Weights of a small image classifier.
Model: 6.12M parameters, 48-pixel images, arch resnet, norm batchnorm, activation gelu, depths [2, 5, 5], widths [96, 144, 208].
Training: 19400 steps, batches of 384, held-out accuracy 90%.
Data: trained on microscope photos of single blood and bone marrow cells, 194171 training examples, 38.4 epochs.
Rows from block 8, named by matrix and row number. Rows with one number belong to one channel. Each number is 128 + 32 x the weight over its row's rms, rounded and kept within 0 to 255. All counts start at 0. Numbers have three digits each. After the name is the row's rms in percent of the matrix's.
# convs0: first 3x3 conv (model.blocks.8.convs.0.weight, 208x208x3x3), inputs 154-167, a 3x3 kernel for each
# convs1: second 3x3 conv (model.blocks.8.convs.1.weight, 208x208x3x3, transposed), outputs 154-167, a 3x3 kernel for each
convs0.81 095:136081103087068071014008080156153146127125122111121096112144146127188191141207179142128128128126129116121132114128111121135129124133147128136123123133111098113101145165139144170158113142135113126123122152126117100104134133098134140121142145131166131108177160165162154142125147140147187206132146138132120117141134118126129125117129129143138134139140130149148126145128130157131141
convs1.81 101:206211222134136168136144185138128133139120131133127128166143125153131125121122125134121123145147148140144129110101110139153140184189197123123116143135135130140131126129129129142129130140135158155169136134151143140140135126153127093100131122126120117131101107128128129140128110121123116125119113119123117109155162133184209151129131132141143139128143127167203212134133123139130153
convs0.82 101:134137135131131130137121125119083156125134159086121132076135156167137119141111113139148136134166127106124118127133112116132121098122115130080132126141152124142149190102090134093115134138134087046123062140140127148138127114099110127128092146134081128130150149135121101113123133100105136130118131126072159141128153130133136127138064000033052078008102126225105068105107130000121167
convs1.82 095:115126156084129144137139129136143168129125164126127132156167128187161121130109118196217166156159119133162133128127132113126126128138176112127151129179218154169179031042124111123129154152163144131128139154133140128121131115099132127130114132140127121100126116112115119102121117113131127119148150132132129120139167107125130122137174134132137144146155214124116123136124139156136157
convs0.83 104:117094109118128124112104127127132125118126131135131148153151154127137137129136140100128130114150136086130134145147135153175172152155141120127128127149170182210202131127128127063090135129132214128127141124125123123125132171179156187198146189192103118128101108125134137136134128132148127131137124128106124114127133137147139135186202196199173211134147173138137130120126135100109119
convs1.83 103:048061047037032000089033057073084104000000064084097110143132133127117119132129126128102098126103086107092125112128130131138125133178136130128126125130128119122121137130119095081087042039103000063000036103035000022000130168163159213176129135134137131131127130130137130152111131130128130145123138141118106116123115123131109129129131035138146097034093000047045086036055046073077125
convs0.84 104:172175168142154154141154137176178128158147126140134131135131121153132127171146152149141156172143151179134144127137132143154146136152142114134143135147138144146133135133128142134148154164148136148145138147146151175152127130129130138134129131147133133132119122122067061073127130124125126123123125124131153170133166201128150176109120116128127129099133140144130121122117104131128127
convs1.84 092:123126122120129157122153144156147141147161170142148149150125125142131127151151131130144139128134127137133147133165170124127127118123125127116120125118126156152183117123134116120138142146143120102083125123113131146142035087111052096119057056119120122119101075082102098107122124117117104106112108111144139138137128131130118125098125122131141128138132138155195169124125128166130129
convs0.85 100:115119135129130146127130139135128138154141132134147122165140133132133128115130128162166128138130112111131126130128139094099145113106138130133128127129127128127126097103099130121118146133127133084088125119105132129126145126142125077078051062092195185123150164135118146132115126129116107101139138149109100086076105111065132131131120137097112132071100128134127222097091134098097128
convs1.85 094:117143135114132132095124137091058064080083098086071073184187144172129120184139121184139129127139143124125121133108124134101112209140157125110102139127132136119124155128132197131129184131135108135144105128149082075133058036104129124121130131143131135129130143129158167112130128132134133143177152151108104125100108118070092124109123121107113119124107108134111125089048102102069114
convs0.86 100:094070052104044064126078115104127124099115125092091094137133127129141133125116111124129127105130112092123097121105078102094037020046069128136135129139140137145137210206165179163139126117114133139124138134114118092084145148154157157159143135137115127134121124134125123129129132057113122086095129110150147202132125173118083137115128090136156127163169141154139119153194127169193141
convs1.86 108:119104126110086103132109127172148154183192165154170165124072099084044066029039054129099121143142146148150140131129121140101123140127137122145147133152152130168142113095122124125133145151175130139143127172164127123121147137138131145157131140141147135128134123116123115068150139143131134145142135152163141123156136140130127128140140144136134130140141143122118125121129134118095118
convs0.87 100:126128126107113104111118085120126115110123114104116098110118130123133137106126125105127129129138132136152148126126108135138125132130126135146145135164137132159134121115120131129122134141126132141143135171170129129128067078007069074000000012006126128135130119131112099124128128129127128127115123129124127086123125107124126126128130129129142133129127127115104113129127135155130145
convs1.87 090:125125121121127130116126129125120126117111122123115120125128129117125124120112106152184135155154119126127105128134139111128130098126128125129121116124121122128127115123127116124123132138148120125135129129145122119128130112130120051063114074113131134132119128130133136138127120122122109111123108110115180197124155168101125122127128129113113123097091109146131180128113136125107115
convs0.88 105:108078103060028061046011077138120093048000020130046043131103119126105130112088102123108109143130128141108114123120094115112100111110124112131133147138136149138132170234156179194143175139101106129132123116093127029017129129136123128130145128131125114131103110124124112083074104123114132131095121125155144127137132127118122126105112124132133127152137134097116103130128127133143135
convs1.88 097:141132147128100120130122127137159192134149166130129167095120131046066118095128131133135159146132130154131129124128130123117105129128112154134146122115110105105105123125142135133151152144181144130128161142126134131130142129129164145134147126125132179174129145128112112109130134125158176131128129134149146155154155155163161155131129128130131131124145165122127125131146118162133153
convs0.89 104:129101112128064108155100120127126113137129136132135132128147082130130125129132086138129130147156136129122135145121124122127126128137153109131177123130128106129116132106126168127098127108010129131035152127096121120020130132129143132128123129177141117153122113128124113084123125118134154126108118114128131138134129128128129131129129133127140126063126045191182131161152125127145092
convs1.89 094:055140141124160154140157168077126131115128131119142197158101106121081071080075105109160063140150120126133071132127117128129130126128132128155131116129128067129130118117098106129059111129117116154213125156223111190244129126115133128131122122129201152106165132116131128076104122114107119117099123125126145119159136123154129117097074158132129166145121207088137167140135153141124134
convs0.90 095:096083092117104066093066030146135152164133144158134128147128153142130167144140128112125157124200255134234255158169144154157137152148144140148140147148145153162139125144104133141103130147125129136137133136137128131100098121061113125079093123067182174230151138197118124109144135162132128141130128162117124126145150143156152133126171129149156138159159153118126110110120115120112115
convs1.90 112:127132132131139157126139163118123127114119128116118122134128127130127128124123131149155122162150122122127126125127132107124128106125126119118109110118113051109089135143137128128121128122115121132132128159145125130129126128130129134141128129131118121130120112110119108098129133142130132135135131142145200200132180191126122131084113114118131131118126127121109161126112125134104118
convs0.91 104:126133130131151135161191178107115114127119134105185155211163134120073114142122131160128120117088106106085120131134066109112118095081120127133151126122127129071112119108094163193131105170126126133091122128108081053062136110099128127129101055108120104124131121119179155140150141109120124116130096116127105097113097081103100122096128124118130143096090106092128132141136139152149118
convs1.91 099:083123130119126127147190132170140127103083116130108136136154124214202219170177159098112132120112130138147170128136137057128131136186190103140146111117156120158186162177184175184162166159167130129130175128151150100110148163184134142200129160182136153140103122127068111115135143133127142161142134166151118118141126144135143170041080127087127128154130135111128126106135109127115124
convs0.92 095:009020038113127053110095080175185187155148143147136140138123124137129144146145133127131132130217243131226255154141130156159145139137142134134137138137141133147162078105106042048000081118089131138131130134131129128130083076053089106067057091042192224255165178245128128130143141145131128144134128156126128134167141132161135127124126121135134130133132133104089088094111115067085118
convs1.92 101:121140144119145160125138158116118115126128126126122126136135137141138145120138146167174121164156122126131128120125126123123125122126126117122104107123112050116097121126128117100118127126114124143129127151130124135128122128127122129129127126128128129130129124116126113081126127120134132128149151141146149157131146161128126141106127127120139133125131130120123160119125129130110126
convs0.93 096:101100063129115072124092037119150146113186147130181169132138099139128117143117113123128095096045057077034051084083049073102104045084122120137152129146128131143127137126127108113120127133123135154136128159131141173138134126088156141124140152112130101122131090111158130104129138118143187143141155139080105133038058132050062131123135136128133138083128129118134150111153136100130125
convs1.93 095:114129144100135218125156217122125141085054129102117133138126130123087125127126120170192196173167179163158192146166159131156129135151132163142154146134152128128153130129129116121121161161162125093121122075128127108127127145130137177151131139139143153126124125115128128122123134129133150155129141137154179197170207246157161170127114110133133121129130128121114132129093122166130144
convs0.94 097:129142143126131128127128128166140141160129135120111118119099114128101111103040011143114139151106113149107117042027065076065051112058109113106125121000086125077124178200136176151142120125133100107103126124115091091000119085151085077106116081117116077083129105084118122124095087097089107050059066080148139141122129140090092144109066079125114109143126132111103101113121114103115119
convs1.94 079:148143143149134145145134135146127143124126130187164173154180143174131134255205168127107124124124126135119120109121107050091033112116046133128181144127147227130152122123123126127133124130134115120111114112108113123102136123126136128127133128126121122114139137128155134122096126128121123119129117110134145142115131127120126131124133151128131138072123119130119123130126117081126112
convs0.95 105:129106138116074120114069080110144090128192127128169109163177135141157173158147151136115126140127146125130162145133038128131101137163128076100129100129090131135054081129117143179103127136105085087058121127076035093120138130090167154099148144064153172149113120135116119126135131090132130134108096128123118128126124126127124110123129112158178141124126138145153045151136129113098095
convs1.95 097:070104083093129135083125133130139118060041058079140132123122130128083104132127136150145130151129116081117034103129143111143134076128137165193130129125102087123068107141122104148117016035046095097105065127129067113131120128134146128137127130132066071081138131134128128129113125130112131133105124124129152134124137125122126127000003000090139126122109126090017127111128140093108128
convs0.96 099:000000096032026066118081126131143134133139126174130126075074091097154137099135149112104096091119124052126116135130110135131089131134074143158140164189153142148123133127137124129133155169184200164135157138141163184227163164162160184160126127109094084103157125128160173163133131133134131131122113115128133095125149119118129075143133135145136133140136127109108120122112111113122114
convs1.96 105:110097095119112079118114078124122129120098103095089097139166146131133133128128126083072067101098087094101106133137145133128128133133133162177138163162145135151133132131124108109086072088085045066067071104083087101068136128130136152158164174170237255246168167149132129154095111116108127127109116122124092109123079080125117120088118078125131128119133132145089072115085045124098054
convs0.97 103:140154140180169140149135116132130151166193153133168152158145147175148143191161142129132100083049044107051003000020018021072024107097113123128127116128127126143154243183204176150168142149143163134135124130130146153139118134126132138121131135105070051090086024048128124120140145141129144136128144135118122143048089140060087161129121124130131130134133132132139156139142143141152129
convs1.97 109:133144148132136151130129155124124128121125126116120117130125129129112128140134130197196179203157145167150201155143150129125129128124128139129131140133128125126127121127099127128117163144138083072121072044093111089118104123126118134129130145139130138130102097107120108112147155149160174173150142141230255255244255255193189214143170127150168135136157160127127131126116132171157169
convs0.98 103:115121120116111102105110125119084129119108140147129155170133113124108056117116123134148130154135128164060123130115169104108148017037145124138166124120155114128146127122063155174128191180132147130130130111116128103061137124143126130141102104145015031103064001105124077126054087128093092107070050092159124134144123137113112128128129161129140134127154126103127128121142110111139123
convs1.98 086:118120090108113067098115074141102068121055070127109088127145144129163128133161135119128125131132124129135126122096128131131120146133135174143144170132135143125127140090119131049111099040120129122119125119118093115111141127116173140132138132139133134118152129125169129127118082113131067122144097127131139137132144156135140162128131144127128136123133135137144110095129112078108112
convs0.99 099:160143131156131128185128119152135147128053071133053052130134114129142119124131126142195153148207140147198119098133146085119138083116132137141135076136154062127129112150121135153141170155138131140156129124123089112096121126112105119099070106121011093067009127104035126107127098101131122124121128127138227145141227169135199161141126129152102122149116107121116117122118126133127137
convs1.99 102:139136144142147133143139129125125122132128121139125114131124153117119127127107101175156102193165067179153047146135151142133144147130144105124130124126130127128128128129144127125145123119128113120103118129112122131120104083146121092138119102130193130139162140148128136138105120123101111126097113139202254176200233141186217119125124096125127126126128132143198160139193144141183120
convs0.100 091:120105092129118119117103094129130141076126071114157143153203128132174113113126128133122123137146119147132128109113087098126123022076052143141153139144112133135114154141136078043097054088059102088046105081045122110105145166133158188177129139156134175128190204162115142100128173120132160080079136096129131136130123131129118115061123065129132126119119078118141050122136068081117112
convs1.100 123:089124138124146164148152198132133142134142132125176191125103104127086058126058030128131136141126127127123115117089103108122120103108104122153132127139132119131130117124156110127131140147179128138134129176150130179175178132117134083098127097104197184172188197160185214160131129122109126112105120115138151128128140128118125125093131137133146134139141132109121141143161145154158152
convs0.101 098:129132128114127124122128126130128143161133144133133139125103079124101110110090067169141142154070109147081112079050116062057072059021120070082143081000113117068129139158129173149140137133134124112103128123074121099026105063154087051119120101127128111110131115108093098124116082111098097082099116103148139130108122128081104134116080111105118086128120125080087116101114117086088127
convs1.101 077:156150139142130132146133130127124129122128136166145169147213156157128129231155154128124123130126126200129122103118078077108064124107051145127128147122124235121123123116116130127137126131132116121106117118114113125110161132127143128119182142150128129087140137121149128119098118126118120119135115116142149143125147150128177208130144165140139140101126124141087093129122115066130128
convs0.102 104:115077125067102136129127141124124113128088123129117210150143150154131151118124120132128138135123143096127129127122049127129112097106129210138092200132089138121063118122112126126083201178139145179134137183143163165121122129123121128129086099077111124194122105141110104129129116120115134130080112131120129124119135153117144177127162113098132121122133096085122104028126115108134138
convs1.102 104:126129127120131133124127131129128129120126128127122064138155177135155142108126127059140131121139131113124117141129137124114139101119166099167209118163210128149192167133145139128127104086077128131127127133128127128127071096111107117125129127136125216241117172148137165135133128130130058103133072104128083136122123127124120123124039024041075105072078121226141126128054018125007051
convs0.103 097:126103125139136125155133131147131185137075157148119224137126139127125129122128130123122130125114104131127105112081120127123133125138176130093126133092127143076129122132164131094121147114127151084133157117131150122132095126159114109152129125166166225184142197220122127150143051125132102125126130123113131143107131147118136144167118131135127109126118104240090132143093127129130140
convs1.103 090:124134099126110116123128124123088066126062017095094030132133149131131130112126135113132130111127126125122126113109142091051132112122121085115127074093120069107123129117165128078144123107128081038124097071136092099125089131139144129135143107120130158147104128103124141128119114129128127126132140140088117114090127118120146140130005112122025124116021078116125076116097072161101068
convs0.104 112:128120115107069076107096087135161158123137143124124119125126128125128143130136173108130126133151129133159132133123127133126105132120067103123119130126118128127105150164144149158127134162151126135161129139164143161160141128097134128059133124101129115125138145155124124162103127134127127128125127124133130103139132124132129130104095126122118115133128121079103172129128128147134115
convs1.104 091:122126139122112137128135147128128166106092132120123130177165168137176173131141117199181131153151119100128125105110121105123112121122121082092129087099143140155201077032069103071087136122127129171187141169176130133146068034036133098087114118134120115123120086080130079076127117115136126126137136150106125123048109117000000079120124119125126126120122125127119120123101102119109099
convs0.105 098:141142141131127124128123122170186211133155153119113127158151145195148180192168138130129131165144145125132100127128127084084087150126103131132128096099078092106056202190177126136141000000027127148159099121147126114120100085109124115130172157126099101121077047017133132138120129129126139139131151152132134143153153150147146153128128128083104129133134133132114105132135147173134133
convs1.105 098:124128136134137145129138170129110113127111120131129137135143136150174153131137128064026087144140128170164130094096102043056085076125112127114126117086076121091080124128123137143137189207182126127125102093108112089102114138186039062103069085089107117125094115109062044027134127148117123118109109102167142132173171158173191178120130126099126126070119116148149154143125132118085100
convs0.106 098:095079112097041117110078115164150169141142147129137135128124092115122101106121118136135140133147138125115139169142167148157154147136130130129140135143127118128107158135152142136137118130122133130105127123094102130057126124140142150128131132124177132149126114128167115118119143124130182123109122107145149152140140126138138122071102015132129058136114030132138081129139083129148124
convs1.106 103:107126131112123130101124142138116128128112119123125130134126134121092118054043092135136131134132127130115114080117089117129100070082058128133133126123117105131108058057078114105096130139131116114126095109117114111135165131134149129140139107129123117114127125124169128110141126125128123122144113124138151140145138134141131114135132137131124128134110128140140148144138147133135141
convs0.107 093:046089063081081106122117135194140128130129097140150135147128123123090078128130131130124125129077121120126105124131115126108108129117096126123125122117122133125125118130124126126120080089106139129132123110123162151130122112117083091066150135117139132124128116096128128131125124122128102119140138130125128134108128128129104129128130130095097131126130132119131130111122103153171127
convs1.107 101:131174184147138147115122124100052038120131133042065119163175190132133133133142148124114102160124127141124120128123121137109126146135131115126134122124136119125132114129129083082080081114130143133140143135128131131117136177241115129187085110124127127065094117123187211220166145132143139141130174155149139099165131121136125119093123131027102123041036027145159150122119128124151157
convs0.108 098:128123094138120083163134123131132147143143161126129134143126132136126136139128118125129153142138156140129145171129135142147132128133120139139148143146140137134129130101096139131090116125082170149106165129132126124045129102132144125109141125141176125206134100132124118103122127119122167131124126127141148114159153133160163140125116049120128088119136100162142039197152118178161125
convs1.108 101:129135142132178167143160156128128139128119127125123139154136153137127126115083110136147077128155123129133090122123112090126123101134129102110121106097097110113116100110087120129088127132103140136168132136197127179210133094104129101117150114131173130130139127126138127107162128123141122093137114102128150134130147134158131126153130178143129151176127239118135151126127136095105097
convs0.109 098:152126113129135132129136133112096137115119140131142124122120118151098083126128125118171139125135128121111120056116116138117105152168218132132126110065070115069119142118096123104116173124103090110133136117116199181234120121138104103095128127152125104104153179121138147124114131148119112087129126116151140129162137135132134134132131128134091045186172184126128138160114072142149164
convs1.109 104:086077115121122125128133123102101118116110122103097100157167180132131142078083129123131194103125153072109150150137172148141160127120141135128145138155178146163167150141142116126135141127129100120133127123127122124115177164164144175196146184155159205178099113116127126115171143152140160146108101129167158141141103145132088119075091079126128091135147135224137122128096106187126125
convs0.110 096:124128126120157142128135147128129136142136154133143147074085102077073091051051086150108128134068122127069114115043061073096061069039123145106090131000043132058134126131119126129151106124139049092082128129110091129059113092156096034073103057119129129125131133111106125117121088071066139082091134100132122123095105127085107133108094072122126103118128123082102093094117126066106131
convs1.110 091:169156146150142131146133127127135127127137142167158165233237204218154173255190166130126129128124145184129129126127096061121063068105106134127140130127162164129157131140126150157133129129125113125117117124127124127129074116118087129107127129114117122145123138146126137145126124128128124124128123074130133127122127167115152161127126146116124127102103121132125138132126114132130115
convs0.111 103:107108111122124118114109051087119115116127123130135098131138095142142138142144134140139132132133129122128120129130126128141133137135164121129128126137136128133127118111112202172145074107084118143127122134138018065026115125128101115124188181174129141144060075119130127097119126130140137140093066110106110132118122133107115130124123124124136129131091142128162130114123124141099128
convs1.111 100:129111092158153151136136147106117129115125132165201237184187160120127128096128128127128129131151155092121125153182186099126125041113121165175166133129137120133135127173127126148133126141140103093093113113127125123133159189187140141134070080118148156158139131129125117108140145133120122118128115114116133122126145139129128126123097086137132139129121132058053086144138141095087084
convs0.112 096:121093117096073072057118085150197136171207178145167128119150137127154143139150151124133132156148147149121122158209148154179141104094130133127131146181137129128128115146116116175126137167145110112106122103100121106088136147085158219144136159136126128125122100122137136113129125142125119127135133133093103114126126129127124116068129134127148163122128141126208131137211190080145134
convs1.112 118:121119107123126127122127127132112128129104121126134129133129118160135125128122118154145172169154166150148185127128121132162134150210190164190159160174187178218214135140134129159121130135129098089083123128116120112105169169143160180214169177201126116128113056051090051065123119128101085104102061115193155159195153153141132145084106129108128130119118134137170155163182141140149139
convs0.113 100:155166136145203173188187170148123130139130145124126145170160156188161144167166135106124126158168131046127104146126090107110077101075127000022104073086127079128152096072123163124105043082097200154122137128128130124123144125097152157129073077087003037111080124128106127109128125114128132130060050126132114083123115096126122103139132126128129144119125150140132138176138140124125140
convs1.113 089:039111127092127129127137188140134126115119103161173156149164153132131147144174148127130128170147131146167157109104119034103105108163167116110128145119129153123128128140122115129100127115082112087125107127128129157160129126115127125141121126131158166136141130136150168131109121132129128120142125117082123130086130132131151179043075116063116095129173128123142136120136143147138138
convs0.114 097:133128127132126129137128135127128127118087086130125097131129134127134147138134145086107114122147205127132191143169127126175136103112123129140149132182233128200239084116118128131092123125117138128127140123133136112126117106120106127130172141135137159205134128134128085057136131152150126142199137159110121108124158124122145122175140128180130133178129165196115114173124128154130166
convs1.114 108:106125131122130138128138140133130128132129129129128124125113122116112106102093093142134119174151130163147130131135136129131140128134137157135127157143128128128128119123125111110123129127128160149131159137120151145137136162142152161145166180155112104120073083104106071065202241215191209209164173181151140178184191222132191201125129072128130116128130128131146212131137163146153179
convs0.115 099:136177142153192159139166151133120130158135133124125131163135150159142150144141135160092127142076127128092130075070093065055095117104124120016100083000050125116132156179167142137135035040022136138159139130133127116113066000135080055121125119150129130122128129122067117128068080111064078108128121124078075119077094129058063126098087070122128116144135152110118097123120122118117139
convs1.115 076:171148152166152136144136137193178180130132145197175216134141138142145130169154167115099110124126129128123131090109112030055015000020000129129142124121129123120128103114105121125131124129130121121115109118125120123126141137137118128126143128129118115105123124117124122122119127142101125125123123123131147147125137141115141163171164166126127127111124119128106121130111120133131118
convs0.116 098:142150169133147147139135132146127132122063150130153151141125109145128132175135121128132104134131114143127065128076123129093156128116150146164131149151126133131108095071124122000052136066132126033116120060137129130167123142115121137149130150221128109089137131136118116121161134161147113127138130133154130178176141172177151170136130130126125105173121149160078135135092137196123200
convs1.116 104:158139119136136130117128128110136156136141121129117103125128112121122127130141134099121124112142161111143144130152146130134129137139134078099120061125151119128155152121176131114128132110135105121082098129116084116111251218139198141118144118125157164134129129127127131170089081118079117127123125133102127173100133161107099128128098097115119065125123133152118118124119058131089065
convs0.117 096:129135164139132129138095093131092127147108139107113110096116140128125124128134128144148127156139101177144060128082068111079110028110131144144125145144118130143116127133141140145143150153134109106140078125125100128133107119146093103106089115104061104078015055074079073081141092128127128130109136132130136113148115093157099124172105115141122096081126147151029102075093129031128123
convs1.117 094:147145137150137130134123123133162205141182175156173157131129126125123133148125137124129130127128130129134134196167137168148138166142139088039118088079141118126127125094119091099128109113131097099096087102055110092068127112104105093101104109116122098098128094110132101127114127134110119123125128143165136126146129069138132098125124103132123102131127130157145169141129123126125126
convs0.118 101:127130128120122105120130076106094102058067075064058031100096117105120126091102116124129128130137130135142138131129127133134131134130130128152131141173133133146129142143129132150129135150150116132131127140137121123084113112058104093047052066038133141143150132143133126129128128127117126125095110123129130122129130132130139131127129128127135131126125124115117121125128127139128122
convs1.118 103:121123123125127127125130132127115124123114120126118116127126126125125125124121121137151136141140126129132111129132135128129131128129130124127109125125123127126124118121121113121121125129129118122123123122122123117121127109136106052068109059098128124109101110094124129127124123135125115116133116124130185193140177190138151161123128130102107122096099118133127169115093128085057088
convs0.119 100:061088176144145156154143138129110107110086142106086177126144166135133141128119119100127115117137149127146119138150156125180146070158125112115152116125128123139144128125106134123078151109086217130008094051056097131175131122058088078121074125126174223167129125119160114125170137063135127122119134125090161173122156170104132142160132067129104043122067124144098094088057099092123128
convs1.119 096:121123129082102130106127162131074127047052117088066035126134231128150154137158150130119123104111128125124163131141133125127130142124126111055131091060135115120143148102121144121135169170191104083123118098128121119136117137150106129146102127137147189209139156152139176167063040130130129131140144133127108124144094103152118130133122134125092097136131137177135119184143129184084147
convs0.120 095:076095108066108099053050083115110102097070067117103069204208192189181176166165159117112106129121115146129117148132154153124135167145147136090119130095093130129128160195157170171157170147137129127135129110098108055010131121114136121117130120128104118098088124120068129136127126143107094132119111128115121128125126133135130146127129130141108117164126128125126124125100125131125127
convs1.120 092:126127121128127127127126118140144147139146150150153148103095083049061068033052056136133127134137127132132128126126129113106127128129129130115156124105131119112139144141163163159182214198220137124122141122117127122111120110113119120125116119126126110103122090059119106057161145166147134155145136150142166197138156192146155167105119118105110122122125124128127125128128125151149155
convs0.121 102:062132128115148133121153142165175148159160150135137133146148140172175146153159135104124122111132123110113062106110091112104082095072106128122116128127128139136131129129132120125141129129131079102071101108081080067053099103072094082064111093074131122088116117099124116084127126091128128127125120120132133130132129115130122111088096123124118127121103124101132147127133137126129132
convs1.121 102:124119126125121122123107089201174163196169161185180192193193191177157146195159147189203153175175144148147130140177193130168180154167174126127136119127143123131163112119119124125126126127125133146136129131128132135129102102080083097076101110095138140136133132132133111128125129128123124122126120120118129127123128126124123122128133128124129128127128129137140148133130132127129128
convs0.122 104:208221200194205195163164129045092057111120111121121116029001044114084092129110131115112127133124134133127128121123150126128179125122146156150152143137144130131131112091095097093107159136187028075099130135148134135139141128098076108125078091090196168151129127121138145134131126129127125147150157168112108124120121126120119128116100104110112122133141157115119105111103116127122127
convs1.122 119:163139159167148187136127133149148172132127146140125137131127124152146136135133135129124124127096108122086108147144129170169146143188170118116122123121125127128129116127131104126128101105092145131137136128148141134142120121130110127135128130167107099109128132134130128129121129123101120115118125132122127132119121117123121118161143149139130128125129130129130143120124132130133147
convs0.123 100:127131121083095129107094129120119145108101112105093067214132134161132135121131139132147126115131122101120122088126129135129106132132132150157160179168150169185166130167214136126127133128120142104110154144128176146136107108125118125116106080107133128131135206251123129148132129157149132111154133126130112074128124078126127087076106125120125127153132146097133216117131144144121124
convs1.123 104:126138136125139145127150164063050056064062086103090107134145135098128136108108123126151155085129131012120127095127137122128129168128134127137136135132136128110122085024059116034037132120130100117158107101114130106119119140144120137156125143164121127122124127119131119076131127141160145138158172143116125149046079114003013113166163191167150142192158140121102122116090100099103111
convs0.124 103:128136133128134133137144138129139156143152150146159128136132145145133136162159159126095117118105121093117128096115127081110121106093085119125156116120141123127130162156126154128113140126087126127129144129131135140125189161186180148167195162183034064100028055063124104094130133147133133142128128128115108111119110099125116100127126129132127123140131122129139134132128123136134124
convs1.124 102:133129124124123123116114111162148139159156138167161147065077092060086102063107112070051102064050101085066116132127124129090093117104103128128127116100104091071084144145162141137149153144164130130132128119116117105095133140146136133148131128134105120099119121096105114082139151181138148164131137139166140130164138130156132125149140137131134144128129134190195196154148143128121126
convs0.125 099:092124125124128126062047056134128087115127107083115121125128120130129129160162170127125144153137141138124117134144127145163120131130109104121124119121118129126122159131127132125125127114071134162156149137143150172175156183155154158139194223210127138174125137158121162149128152161127127126128118108121113125113123124115120108135143138125128130107108121153168134123131141107112144
convs1.125 100:137131124135143160137151141109115118108120114087093102145143156132133127179161137080061083099064060127122121109125147121128130126133140122119111123117107119124126118125114093071105127128141123123061118117076105086067118124128094104110067036084119123118121120107108125120064034065023026048022000017130078097170134136173154160118124094097130121008025054138129142126128137172133146
convs0.126 103:141136171123119128126106133109097112122122111129125098122123076123128094119127128126129106138155123122134128123066152098097129100072108135102119125109106130112112120160181132162150136157133127149129146148127140144132124122126118120121129120126076097122035059108054043076109082144115110130112098110168128112180148123145129128083063128091107100062043059071066162059082129061066085
convs1.126 111:128139155123128132117129136166173196137142160144149166169187142146168134142176127128144156127137137125129139143142152130135128134130126126119128125124125133135156129099111134127125135131140113103116112074096118083087080124088108127118115119102122128130126130109131095080126123117128124117152129133115129131112125128096126129124123124129123124127123125130131128126123122125123124
convs0.127 098:153133178124069130143116150129145175125107125125124122121110098104107129110126135134128153136148148127129155158127048153146121025118175128128136130134129087119121191151147151142128119128023127134115130130062082104071141129147148127148105111138112130137120102132126128124140158097168211135109097110130126138139124114137134136103132000149177081096110000159174085135134115134129148
convs1.127 084:141135144143135175130141168138128124139099100139131135143147120137127125085124123108104142129115132145141136136130128132114054087121108116107113066059060051092075075086092100157102133134142098049109045073126067091129153081116148120128120113145116127117121121100147126041131135130127128135145140171140133125163128128175133128121098131136148168136129216119121132147128121116103127
convs0.128 098:143128148147128144148129138206184148142144131130128156136215172174197132177163119126169193135196136153144117116126140101082130126141147136129130136130119131126143145146127139149089149121075213233178206155159156118126131127151126136163114145209080098064108107102085076148130133127129130137081106126118133129114128142124132168127136074128122098126117136092121089119125096056112119
convs1.128 092:122118113117118131112115129163127126117119111109125074107087098107105051102075044057018118037121137101125135168110038137000019123027128149097121156113119124104101134133151115129182136148166119099120112111128113128133137128130138066121148101126133127099122129116124145132132088111124049102123071128153149134130136137116128147120139129124131156129136152210148091131093074062067094
convs0.129 109:104094091103041023123092070127128128135136126116123125127128129134128132128135127130133118128132115117126111148129120131126123066049129113116122121121127119120123127136137120127125061102090133134140128126129120111119137131128133128123114113106124126127111134137081090112128140130130134135124125114146121098139115078134123111129128127130152135088128084141151126133149107095122003
convs1.129 087:125144199125129148134139191129131137130128127147136150255228206221211182213241176127118121144126119156152126141125131131127119140124108129151156129140137144155147119107125069025066095094113131134141158174167180172182108061078034034045062095101116113128135109111136117090128115127140133123172151128153128125145124111128124117124125128120142136127155132125123123128128127129126117
convs0.130 101:135157133130132138130127129128112119079056072140139151135146133191219213136127115138133129130128159103059093121127118128122087165153127132124096122128098131129138121099107124135143119153139123125128042062022081122073106087066051071086132148129028077033128118125109126137127128133132135125128130115127126119123125131058093126109107113106127095131167129135137153183200151142221156
convs1.130 109:131128132117127123127125122122139146063061089101101093209189190165162189203219214190199141212156129180164154151187177158165156147144144100099133120121128123123128126172139108115113133145122094082086106088091137135123163171176119135130061083095131135131129128126128108088139130111131131136131129151136156160138132148125124120119159141106122114110126124131165156145171165134128121
convs0.131 116:128128126128114119131117124123132130127132133100126124127125126127126125126128126133129123138132126131131112137131127121121114098078072129130132129129130126126127131157142130153147126127124127136142127137140127128131130130129129130128131130118128115112096087070115109103109130129126130130093122124151136117171134122145128117077055082101107124085096120073112109064111112011067058
convs1.131 098:142130133124127131129132152143140169138130136163144168201204169181196163167189140131137140170153142137138129123118116121122119102103085133139139131130127141134133114119121125127124127133127138129137148133129157133128113098066122105082083076081090069095098061086082014041129128128130121120135128122120132132126132128086128118127125123126127124122123124127135138134124128131126140
convs0.132 097:100112108093121125103130134132135144150141131137150142069067097076054052068063042144105132133063113131076098114119076103112075118062127140077116132000045135080134129154124119129128065091117083115093124128106086126044116048143103045116120060122144129122137128112125134128130129107073138101117134111125132126083104130082082132083086048094129110120128129059093094076123125077123135
convs1.132 092:139144147153149150138132150122130118084113129136134164235216200207132150255137148132125144135125137173126149125126123091126115124137128159134163135122159219128159140153121150156136139135124127129106122123122124125112116128147094135124149145162131138171131141149126140153125135129129126125128123111126127121120123126120130148127131175121128138101125115134122133135125118136129124
convs0.133 097:127129129110131133115144159128143129151139134139135140104063115118086109101077089140127132135075122147052041123125074089088061107042117120099124088000060128094137137169117126125133126119134077124100117120108114110084108089125080000057122056107160140150188131110130123119104128117088132126122128109131131127095106122069096125082116096044067068117125136111120104104101116112120133
convs1.133 096:123126129129128129128128164128129146119132146137144150198208169201132137255173199133122169138125168210171219117119100087115081125150136132128155142128144197126133149159129154162153135154133106122108121119125113122126122127134099136132141144150130141130137135134139136134118133127128128129133131121124127123119124140119137156130151189119127140098119108111097130118136132142133132